A small sound classifier, trained from scratch: patch size [8, 16].
Rows from block 3 of a small sound classifier, named by matrix and row number. Rows with one number within an expert belong to one neuron, the router's apart. Each number is 500 + 25 x the weight over its row's rms, rounded and kept within 0 to 999. All counts start at 0. Numbers have three digits each.
After each expert's rows are labels from the 100 clips, of 14848, where the router gives the expert most weight on average: "top examples" is what is common among them. Only what is clearly more common there than usual is listed. The data: synthesized solo parts of chorales (CocoChorales). In brackets: how many of the 100.
# router: slot weights (model.blocks.3.mlp.router.weight, 64x320, trained with AdamW), inputs 0-159
# up: expert up (model.blocks.3.mlp.up, 32x80x320), inputs 0-159
# down: expert down (model.blocks.3.mlp.down, 32x320x80, transposed), outputs 0-159

# expert 29
router.58:504509513499500519542495493509498491504529482502455500519494545514536465485542525536503509496494549520505524558528497532494519514514508484551531514511513486508517512526518491500523520519528494511517489470519487486487474460511566511508548546531507519485510521516505481523510546514497479492460511481484492495485511468506500472436492474454545546556511465487501479480512471514489462490472512515493491494479473445490495476473486515425462488511501491464520508501476497434473475508525484
router.59:513491486490455485484529537519526551500518514512481527515543528514503487509525516534471531524498514482479520509498489498485527476500521499508500560494553493475527493547498510504512499524512486534477495477500490464486469493518548497518480529527534558481526474475484443520482476500488471485452479466492485461487492478499484497524491496482507503490513487474490501510535444539536503502509514519507549512475453457506529472492473536479505432531470524528504520503473515477465485466538500
up.0:481499499544531456487510502509522505552499508477482461521496501494489510485471521466508520510532490519532539494490468525473519453469496456502508491494489524483504451459501532490461498478494519493525537527470534454484511485509511457505480491494497474499491464505464524494487488520469469461494518537477512500519528553507483505449468467518532478505538506502550470522564458494522524503482522474532516515509515497520488541487515504516454507470523432540461487496484519502515482501467554
down.0:504521487453501492480517503475538462458507512482508468506506490469490536466561464513525485477515466501482521526519538493537553533484496484487500450490529505502501521509505506542459492508502531516488508518502493516499508542467491521498494538517453511544480534442529499506473495485510532515542449476527520485466480434474460501541526487527505504453476534500482476505490492528514504522514530488496468482466463501532509493497507463488489521464532524535501460460482477505554494535534462
top examples: cello (98); note C#4 (50); note B3 (33); note A#3 (29)

# expert 30
router.60:496549540485463453510454480479493508473499480492494492491509501507504465502534476551511537495488545524490530528543551535510498478494476463529493530513493489520533484496525537449486556528497522480512516539486513481527473480490531534518505519542506492473477492533520484493488534490495487529505498506507484530458474453521475519467528513517528499475467514493478501490519481511480484481513473515496483498531467457498532533540484506461498476539477487480514535497520486505469480518478450
router.61:509501506510504522530495481502488506467500477476460489507488539516529477491533511524496510509500546535491519574538499536516513524511518486528541512502518515477515515547541500520499526536518504496523480482507513489476488474506584500528520541507516511496526493527507481520484521507494444507476496488489466476486509448506497502450496495463510515538512477475504485476513461511489460465487552512502471485464466451480483470497467507462467470516502488475514514487474500434479453473521466
up.0:503527468488478502450481491520527506491490490501491547509517459455536440495544467502475531495482489472545509511524504460537438519495501509503507534528548475473513486527502443519531480515523495473501486483495501472535504519520477436525519480493526489457517484506462483484479515513528481526488482515500518494520500534516502529559487500513491515491465512540494466450470504500469507512479443526490519520503508489504527514529517492500502487496473508500491495545501459497512523497477469
down.0:498503505559552477504540478500446488521480464515486507537488473546530470497465550478528503511530517538470524457475441512490511525469537544556509508499448528503529495479501495510540507488439498519496529511458490526457494500494512517531500482507490535513471529483520470493526501517537496495510519469515542474539497550490540515448528483494522500541504499487452513491518515494474469509476484467477510515488495507499492502479500501523509517540523500476498509495522499469503480497496524
top examples: clarinet (53); note D4 (46); note C#4 (42); note C4 (27)

# expert 24
router.48:506512496500493505519457513473500524486490508466460536531507537511529493479504486546528522503497544528520516527504535534509518495511508505530541512530502511508501521533512507497504514519524510526514501520514503490459483476524546523516508539522498492494553530498497485506474523501496467528477503483472469506509478439507488503445469495475488518530504490498520456505510470509489498487479557496493466488484472449494489469480474520461466479521494483459523502491485510444473464483521441
router.49:493485482447517470505465542531526507480504503503492544536526546476522495529480470508533504467486534487515494464501546524503499469469480537494498506516525489532484508525496489493495490479526469475499461489505510502495473437527553547542547480538532463503504504488489436480475494507477470522448511504528467497503501489476487458524451452495479485502531484524502486505486500546494495509501537519452513512519489500511498486523506486508502470515519531482516508538469487483481483501541482
up.0:480573538530484519515520524520482533517487440501504511514519494531506508559513501471515487502470512459509508514507531513491521541490490485481514524528502496473476495508503520489496506544462558489450530512501487512498457511496489537507522501500532506488505503510512549510482525530491503503492507503486489480495485499517499540477490510520521520461507466519529488499525479480481507528487525463506504523499499529530501468462488498498504501493449502500484529567520485480492506486492470
down.0:504481516493500505511511487544531472488526462511514454477530497478479490474487506474478499464482502557515497525516514510471537505534528494459525500518507513483474522509477532509543486500470513515550540529489493529525518469486504491494492493469474546521511492465518471498444498525486561489479523508520468469481524555458486511505531489472502467515488484509486551494506484496518524483483465537470507535460505493473535483499501543547524564519515447490540504489505475524496494465514507
top examples: note D#4 (48); clarinet (34); oboe (28)

# expert 10
router.20:505493500505498482527502484506507495474512479501459500494495557524527489496512489541497498500484536511492532551521509542508537541516519482538537499512506530480516511532512481512501509538538514502542483483524499492472485496502577532521505540513503512499508511499505475531497515485507466497462493496470466465481505449506494511459503487482513502522497466462511473487506462544492455471485552504501484481477451473485489485476460509460474482511501491484505510467475499420469467492528474
router.21:482440514469440431498466518504526467510533505545476503487457529537492511509469523520486492528484549470523478509484479492475487483494458469519510521505477483473520472471453492461502486490545548440482460536515496513493468502532474486487488530554543523499464490498511454516490486478521472501485537531527488535497452516529553494517489512507512498532513478512527503476490494513495491527525491531453523553501487519420504509539516480486493512492539529518465497505433462450485525501529464
up.0:487484491521522446500496484501532490547516557495490506466491508457505486477491498484514484503513471480519529478496469511527453472500493495486502504531491482488468463533512438514452460488527514538473464485471485514527479505517499495462486456456481482472456512500470525451498534480490466481485491489486501502496499485546525518465479464439503480481517535469563486484456502481457487509517449467453515485479497513471488496479555520524460505507528509512518506512466469519493514484541515
down.0:477510471495499539527500492495475496510442437491508550467496494548522516505438493504523517509515509487478517489447487514518504504502526530490497489520534492435487489484501511490525525469511503511472526491497524461492484550497495495497499461437504495547477523513502525486507522509537451544516530468482451496474483496532489487473513520494479561460515496532489473496482492482493518527480505471493496507482470526569489465504483512521516526521499475519520522505504500475499464515468484
top examples: cello (76); note B3 (38); note A3 (33); note G3 (26)

# expert 8
router.16:519484475434498556482491513547523572478472519513531517511541523476456555513516455495470494483500488492451543507461523471490529461528548525488535509500509457505512544538513465520514488530529528522460472466526497509523494523452502474479543521504559537522527501461496459530484480499499494507504510479500479497515469461516513537546539509481503553515485503482495443510453473518523508529496476456527498531500520490492507507463489507457532524515511511515533527477515521470481517479510455
router.17:504545518441452554486489523548539533480475498504510540516552543474489549517489481525495509498492480475470537516468548496523525506512540533479527546491523481481508490547490479528492477500541503518461458471500500454501475522467485469502487534526525520494546487446467464502495497492476495454526485446505499514529511490506507519518524530499498498471472485494555473507456503515518536560544489468516492505504514455517535494488503503473503511498504508492533479517509516492517504460542469
up.0:484520516465500542532501508470522508469513478507497499510536539518487497456498502516538475447542512527508520541522493512518527528504479487505499464474492533523488511460523556518476502526508467544567537506498514508515489505488515518457462503529473501483519498517524491514501507488513532465520503474551511524480501545490480502480500496473452483465463497484525507552496492492537497510542494483476500498527496487522509495464534498494475512481466444529482512501470447524568444475476474
down.0:513477448498521488445494481494498469503504533502526550561504519476527489490461492513492524496486533469527481497468459486526514501505508493517475509521544494489514501513510484490551515479519521438517504507512534492530496501498502479544461462530517484514483494502466503453479541490515502512492499484466499530502473533468486499470468488520544484435468512467497513465525484497493472485466528527480503509470492496490460478536490511491524466516507494528520483476506501491490534505550516
top examples: trumpet (96); note G5 (59); note F5 (53); note G#5 (31)

# expert 6
router.12:486462480453469437490472520462524520527504492503513460482506472485484509523488543498493449456484517499520499534548516492506535509520495484523552521519505524530522500488512548496516490489501573469485500517493454509503484464496500506501486574567548498469475448458440479486467483511518476553489560487521456505439449474509505490496486479516504506493471516492527474480507517514494500492531523535552503511486475523478493477485487507470532542501551525539541490467494486474468510485517461
router.13:513482505500502501530476467498497500478525465511471492510499512493519483503532505518470481494510552536503523566514521529522530539524514478524567510502502537498530517554548509507508508537548529509527490506515506472478485475501567506532525534519513529487504499489481482533485533509493463506473501487491449486481498472500501497451508475485516509541490473502506478493503453521469471487506521520513485475466445468469465474489459508462485484526503479501531480462475498444481463491518476
up.0:491470497450531490467484500487509527568500457517506491491519489514476522506521505496524505505519493546560436508534503484507524550545502490516536533517505505431495460492498502473475517523490487509490524528505503475523563487518463494490484491504486521525494487453461528504467476513517536496507511500484474486501493515497478468490501489480472525472478484507485529476493515480512493516485493480490491483445526521529506489528460511477487551525475485504507483474504500521483491470539537
down.0:477532494499554547495464519515477513494476468554575544577477495480493503457540495440486467527523490545494497502491537482501522476471516506504467509508486516473457502525478487522536527513528507468506537502520494478537469460536516513529547515502507481477496482526542472452512499504491500483531487491512477525529518509509491522503491511510474461522498556521528526532463498495463511519521502487525495492552531532460444491553512516505507507488507488469488462507489542516483503500475510
top examples: flute (48)

# expert 15
router.30:496513507530469487498496457501508499478471506536535537462469471501510530510498517511504488498478511486445491496501523520459480522505471519478511527512516478481535523497504511470507480511534490503496538511453456470517547553515506497524481489496562527528537540504498546517514544515516552471543532454541481473521516509456527480505526509511460532491493501504498509489499468544507522494520525495516497487489512518495500490527478521492512509492480507504508536484477493553550495511488488
router.31:481465500477490510522482474478507506440485465485477513495464491513496523492512474517507500468512518496479534539497517528490540534503458491492530543508540546507516520546523515502531512478517502551516551489436452457516505556485509495484497480504552553488549505508542522501476513532508505480547511471548480466479463438478500473513518502463478534461516496478511467508509456504497504487453527512506523492503468480516485515516528471490525498491513502507494511445469499508485477507529522
up.0:531479483490521574519514528484490480511526463513508490546487498501519472427517526484493492461498466509512488484479480524526479485509522527476435574495539499502479508492471463497523539479499490501510468450456539508466491481544513425470455497534508484549512498510467500487488496508463511490509498461454545524502476509438512529510542495524523489499485503493503545519479544511524476492511482484471494585486536523511537468512507517523546493513513516490508499548537494518479487493506494
down.0:529469468501464496462549484491482531496514508484504521473484481524552460512519489492494504509491523499523481473476476474522520506482523488514453517516472518541474525495480456496503482467500534486531513463521474517495466489509515499492493553562514493495512511509494508512566470512472507515478466485526521508499508508489484555500513516502552506509524554486472515493540505502519463471472494521474509470524505513495544503466481538509508510480507457513504498478488460477496527516484509
top examples: trumpet (91); note F#5 (68)

# expert 27
router.54:501445493492519486492467461439486524513490485487520511508480468479463466502522515476493479454442493514576446502498524498463471502493479513487480483530498508492497493514505516477537507449440500479558506492493497455498523495523498521504540473482494511531504498519547515467541505529485477479489508518515457473548470497506493454457490542516497495491519501480484532506489547490472496490522493528459516524476490530509457501503497491523509508468506525463459506440515499493464519522523533
router.55:490477480519499500516511450431473518492497480469507500505490518519521461488549515524553518476488489518539474537470506530471500534515487498505493485512495497458524491547503505513489509458467463478517553505515476478516503499477502495545545491489544515476516529500510523486506535537486469538459522499479459506548506498474456457489508501481503530506531464480466530520495518503483511473466562458452508484515465493542481503486494495465480484473511510483492522452471475470469507522509495
up.0:510524534510490527498489530547543550509503558476527496496470494470461499516495507510515491505455494501473518515476539493484507481509505511439510539528513501521455496582496456507461508505498475487472467513504551580490559539494530531489545464515534526528488521532502502498456502478492490464490509469486455500497509524474513503495491519494510523474469527519492452529501456493549454511470453475480520507445534471532543497522500524480515487521534541495456476487514478519479502486475465
down.0:532483501499437522493480503505527499502550498524489469471503496509543503521520502476463495531486514471488493478488512522492503499439527483522495454486491506490573486467544511477519488516534514500490520481502516482523489516501529537534493519492494481526543462472536516531516481515547513511455481512516472487518552474491493491479503484514507536474557501524476507501517489493502475494480477552512462516539480491465493467451482508518511509468515472530454522498472513484551471536484530
top examples: viola (86); note G4 (64); note F4 (31)