{
  "model": "sound classifier",
  "num_classes": 13,
  "arch": "fnet",
  "norm_position": "pre",
  "mlp_ratio": 2,
  "inner_norm": false,
  "patch_size": [8, 16],
  "beta2": 0.999,
  "lr": 0.002,
  "batch_size": 384,
  "lr_schedule": "cosine",
  "final_lr_fraction": 0.01,
  "weight_decay": 0.2
}
Rows from block 5 of a small sound classifier, named by matrix and row number. Rows with one number within an expert belong to one neuron, the router's apart. Each number is 128 + 24 x the weight over its row's rms, rounded and kept within 0 to 255. All counts start at 0. Numbers have three digits each.
After each expert's rows are labels from the 100 clips, of 14848, where the router gives the expert most weight on average: "peak on" is the class under the peak. Only what is clearly more common there than usual is listed. The data: synthesized solo parts of chorales (CocoChorales). In brackets: how many of the 100.
# router: slot weights (model.blocks.5.mlp.router.weight, 64x320, trained with AdamW), inputs 0-159
# up: expert up (model.blocks.5.mlp.up, 32x80x320), inputs 0-159
# down: expert down (model.blocks.5.mlp.down, 32x320x80, transposed), outputs 0-159

# expert 8
router.16:133142147119124131125155119114127150112111152147107152149099167121142151103119135174126134132153109115148176153109148170149182130147158126108163105101148125140119149149179112147104107148162144170135114107137114126108099126109136149143152115163146158123163139158107120141125132133124095137126107097140116138110137074128070169132141145101124150129128127099137106134142120171166119119082143091146107108154076105139118125087140133092086079107117102134153164086127136092111106126167133
router.17:131102149120125135126134115144111164113141138130094101152136144140136104132163143136117155134135151148111163168138133185127145132130139112151186138118118121120166149169143110132145132155166141141146093126144110114094122093099186154148153172161124169114139157139109135124112165135156109124093118090124118112144130093122127148113144111108148146158132096103139084124147113148126114111109168116169105081129081117133140120112107162080097098106145121091153164133113137082075070110133122
up.0:130174095092078102133116165103126141147151132130127129114084172134154131102116152159135145107139098136133119137110123101102129166137116145101121124099144129093172108169101144141145162095136122124129114104074095161096082130116137100108161110153111120163136088126118166150114128097117123132122158136117130124131122100114138123134152144111132120108135113091135171135122127162120109112206181096144144156128109127115178123141149119130155133137146162148145153073174095129137108155112121
down.0:124142130142137107175137091149139158107132153094100121123110094133087139176133138075122133140145123080144133109055076151117134148147144143111133106186126143095124135135161136120140126138116136132113111105119158158133149148109098112146098102114140140113121136073142156141188120102149099109129154126118115150138172109136126130104114140097093113133132104142160138086141152115155117127117089140139110095121134108158191093098114147133098116147134154140106141128108144082141195130132120
peak on: E5 (47)

# expert 23
router.46:139164103162159104161151117118117171126137130114150184146093103121153096109176091116129134106120160156139134091110122156096088108113128121106119164161172120167128124137162125098127123106109095119142124102133143105121148109153152093164117118183110172153115156115150110142107153139101121110116105112131152109164105137098154134068085104087095144084140124136133144116187157137124077133117109118094144134119100145171111168136134144134145111140184128089120136135121143118111138151134103
router.47:139127138149153123132151108147105128130163094140117165132099135146144085133167108145125124147131139165132152163132139152121131138125150101117135146123134129136142120145168124100118104138111108114138118132157128094132155112128184139159137136181131171133157150110137113134130168164104095112085107083110112096184087101109140147066094123079115156149151126094122132126162120137110111134141125116085118116121058110172101147125093152114127094110157105061155129134120144109107118145127106
up.0:133148112151123144117135131119151131087131126097125097120087087162119129128141161123134129141123094141100115125105145121141143141140137141109118114159107103115143125133147132144115091148159158178090073136126110085114116156134137057147126134117094105143156158110136147125172125127098125081149116070140102143148104088116151134163164138108087144142102139155096110092140106143103153113141116094173096135146152128108144145194119071124112100169126138150150107116101116094195102106171093
down.0:112133141160153166093121110106100137127109096141142121124105106080112125151130146092142133137145127160145115185125116136124122113133121110129131117148140180121098149150173133125136136112181096073156129136131138105104131114107143095096125121109158082103093145165134124128110146112145124157187124093103106170148128132145096126140117125108105123119111131108162113132085144121146135146148143077093093087170098146135110171122152157147106102146139108078141165130137122145121150123109122
peak on: C#4 (40); D#4 (30)

# expert 5
router.10:127092107120115092153082094072102103137102098082115101117129108120106110164128127138126099123119150109120129150129132132119141142151119112134170093130099127112122134148158130127113127133115122120150109089137088111135151126086123165118125117073133100136108104128143108090139166124151115102129155137123098112103135086095128100068115160125100147170172092106110092104129128130124120131119158138120119118104130128149103099105131149123121115135113148101141118110127156090102100108118119
router.11:141111115127121085146100112076095091117111109117151112105108113118131162150108101136139121121106100086126108106113099148105090110157113163126130080128114124107117112143149161122112140105115101116125119109123120093115146132103093136129117098054163121163123100121130127131109139125120117130108166155111105140132125106103129090109124174115093172150143094100102140137085134116157118115118125114124134135140117148156148142089125131149140136125112173120087107116127139149100154110139147
up.0:154162089113160131116116164124068122105128138136173147139108150164144114180137114154098168133113119068093176112053110152156144128138157163115115120125159090183179142152175142160134125168154141135093130111113134155126101133123153094124082158173181099138118135136122125127100098135121083131115115116102102109102159137134162164130132165172094158129116106142099085135092122151128137117090090170170126154117120099151102157143166136119132113123160103157140133130128144131132134125130117
down.0:100130124131102097103100126133136146094140119112133184100124138138141151130173108139130123144128167131125134125141132140121106172124146142135147118164137116136153129126148155123120139149119133136117188163093136140141178154120141143158139135134097112141137084165132105141088135153091100140119112101115137122134146113099129126115103103135137124119153122089119121167074129113108130081113150153093091113103117160141085143126089097057146110156089150129099089098107134119171096157080115
peak on: G5 (36)

# expert 26
router.52:138138142122128136136100145155124121106142143114126118114111144121126079160158134139104150159107162154129160158119146175091156119159133090135171116134112143127164139147146136093108133123142127133152119155157136120124116090102170121141131183142119143099155154150144115162107155109115119137088154111131099125112147100117125135085142122112156140146135077070131096151143117118137115117133153139128139098124122077148114116148098131092131090105131116133141161115083144103089102102138137
router.53:157116153128118118127088126129108108114144155133107091081116146110117129145151121142139149132111167158137128195121179126122133104154108095119168091094102124127184150120168144074150137120170137135145124142148115125136090117125172158145152136118122129119157147172124139133140158111108120167117144125114108155131129068153130127110152119107123125151173082065134086136126155163139119121143159135136119093163107170150147104157106132112121128092122160127151164081101106112109103149159117
up.0:103075123113136092112118121097133138109091126107119125118131118079172149119163103142177102134113182134132109118121132116147103154119122139138116112092117150121110163133132129139102109119138135113161130137134088076146147102169148135130149097120144096108135131106157123128109122149132118175101128126116130170162083161131112086113080105126108107138093136101117151143120147110110141161143201074125100122100121164149138160150111112114120105126107176117107129131129156102095108123174179
down.0:123114145133097147172127124100105143110145159151092114114078164117146113134114123129137132103168099105128113129140144154095141139144132155136137081104135110122126137135142157131105101134124126158161106138133143126103138139164153112078131105142153126110140113152161154113096132117143135165106122128102128108120113130128124109133169133095108112109148101166133076164145121113138076145106125114134173090123163145187083162130137115129100116117087154137095117098111117124136102131182141
peak on: C#5 (30)

# expert 29
router.58:136114142136121132146118134148130140113150117121086117134114172115130080132153161147116141149120159153105160171138136164125169156131147107144174142121130142101148132160151109116109126148151155138129098113143138130119114119126191150167157176149111137108137151134129098146130170129157100118106126097133105118144129093124126140109137110114127129152150092089121104102140101158110103113116150120150112104096088087137124110117115148080109079116124123092166155112106123084090075117130109
router.59:126120124130097116105127143140133133115115156138117095195146177120103120143122153138088161147131118146155137146147094112095126131153150124113124169126119121106151114127124146128105138111171167113121104140162142155161117125141153137156141134191128117111125102144107105138127133102125106104114146118123129144105100139155117091125120085141138093119107132106109139053138092119080121134135144133152121151117134123060124123156145122114133127165097142121134123132087146096150098151129138
up.0:125127140145134124115142111161167090144132138144109122109108121148118162141167132139157120157114084120190128101127129111124123139193099195123125147128123130110116089177073136127095127115148119146100136105160136154143138113173137167129177092177158115153126099120099158153104112117123104157155145119106129150103130136155173082128168092096111133138123108129134167104155113138144119147131129123140092120090154170136148143112101132096129149139138174086095111106128125092135130143123120
down.0:166139095113111093111129132135116129165146100157144152136119162157186119129106132123071115101127188158086108112137137166135144130088106119159089127132152153119115157119140155097142158113106131125129114091118129053113126138131128133119109093151106117133121130135121151132139149086174137153117082139107124123079139117140150120123133129151129123111149132180104151140117116116125119088108092133116116107148104155158132109118156131096133110115120105127123165097109133146129100125144137
peak on: C#4 (36); F4 (26)

# expert 1
router.2:157125159127095141113110168138114110136125140129122136146138139113113181107088143125131132149172162163130161154100149150148128150141142101137145120127103162186184150081170155184138130149129131196095169114115105104192124111083152129131109141132135162101141154157136154129118119187167148122118109124149099151145108142138109112165102104115193154120093130144123143124123105140137126132146107090156125157148135106116116095102163093120126122137119090154136156101135136094163140107125120
router.3:156163173114105152095132137127104142116125133110101122124150151127157120124136143141135109160141138155132178152138154150174113147138157102150147111127099175140171124125175147159134129171167166177111147114141101099173115134105169116174119130145142140125161146144143121138120182173154140137119118093143143150153140104101093135147127077102154128161132131129136116132114105133146149115152147116148126074141110091121123106134148115109114119135090116142134156109109141115128101072126136
up.0:103153143141154099121123119126149123154120115202144117095132131140178119142113152146169129098177143148138152140160128118117135154104089136136115117128119102112119132122075138127137167109079107133152084184097107122106111138109117122142134124147111120101081120112104138109126158139134175151109113162144134118139091161164132119093139093135137126093127122134118130160127177120103135118185177118109130135104129143116100153132071114141152115168088136119075120111161114160112125167117146
down.0:119163106160126108177144153101167183123154136100101174152063120161142165110149104132122125062128135167114137140164123150135112115133116147134115119097145136155156127136155155126149174120107124131139117109146127118090140096148163151119153104126120155138156138118165163123103121135105078137133142080148132128162111115132116079120118110107116160069114125148132090136175089125128102159102150095121136154158130120165124123126100104090138139104152149149092179092116126146146106145131140
peak on: silence (59)

# expert 20
router.40:136113136131122121137075117144115158147160092098106143100083131089118134167141131148131126123116168123126121145121148133158123173178136132131191108180155140127148136137184114144169095140159110166090138135153145105106113108117170122134171164111155132140120181116105121104165119122161104100126123118090116132141103084130133131098122094090111135164128098113128104109179160090125103093116153137117117092104135130123127114179071169112118119122119170095157138120115130121153147103154105
router.41:131130112146147114142135107117122139121158123138133146134093128147152126157127169145162142122112119110123113150115166148082141169144157156093132137142128169096172113145174107169116149175163143166132113151110134120131086138103166147167121113103139162131147165092106149127113137135138096098110129123115110112164128093103113120091089068106146097165143079101098118092148125112113113097103126122130135118131123096121119105157090142144111101126128182130138147100077165107146123119159141
up.0:133088138117149119070146114143133116143111143104132119136123143175126164156115125114128111120088181135114104124143131183118139116132107115151126152207098122138149152124089135122109100094146096132111128092137120070129153156099140108105158073145127175156131092141144160103107119103173126104141098129132069149156140149110155104138158164086140149110124097149125120108140122100081146118161123104123096058138120113147116143124107137114072113135096089119131099128131148131134141103148131
down.0:149164149171110105088076129134114138111120105122128108186109115089112149130153151143113137145120120153140155156125128139170164151132154104096099130162110137138140126134102117161106152139117176170114113141110105108098103111084133106140155110172142164106143115093143115128136138182125133096153131122133109110149066107166111101119071114134117118147097152140147188143113121173085156112164152120135099128103128140143136101108140143132168093135124103129133080115104094143117127094086160
peak on: F5 (37)

# expert 4
router.8:106129137109115128111093117117111117111086158167130141162163113080156176107134126119113111128106082093143147096136147081137134098109101140140116128079130111119123092110102150175149137108129138130123167142143126143157092101155116115163100107125143125087091144116072107147152132120158160118112113127116118145101090132161089147181101096097124109165075145158121140160113115123129120138151110124137149097167135086099080128163139146116128155161105108141134137118120081139157126147113099
router.9:123133133102116137156080137129125151103119140148123119110150106095160130106159121170083119159109133116127140116144166126142164123104145143148129118081109116089157115124128136166153121149150130141141132152137128132137096088136143130169110125123145166091114142116110108167148144121188123121084143127125146135133101089134091133158133101104142106168083122124116117146122105151122132115098171123119120090157131081118096126154120146085134109130111098111122157110121122101124111122109089
up.0:159167143113101148085114109158150171138118129140118127151147148117142191148148123134164099108105092126149132111072137107156108121111166096080111146151111127143115126135158083117113117095138073149143100130127106112122097124108124064108149096157135116137118108135096104145149151122171079120162141139098101137130118162104136093120135120129109121121122137129099141103170145127106082129147120162138149141078164139157129099133102153171160107133105107094137103166145092162116115107076117
down.0:153133148130116115119164095094107112160141103154143120108140135094083130146080154112171174125131121170159114153123138131155122110163090117145146129082140137114088130107158129111126122119132132137141126124088122110095091131156136149102115121109120126150149136134095143119103141098096116160144079106070127122121123163120095107142133133120133129105139123087197133124102151149144134105161140091132081137131114097154134119137144122155122086101184105159151108098126118107146125128151134
peak on: silence (100)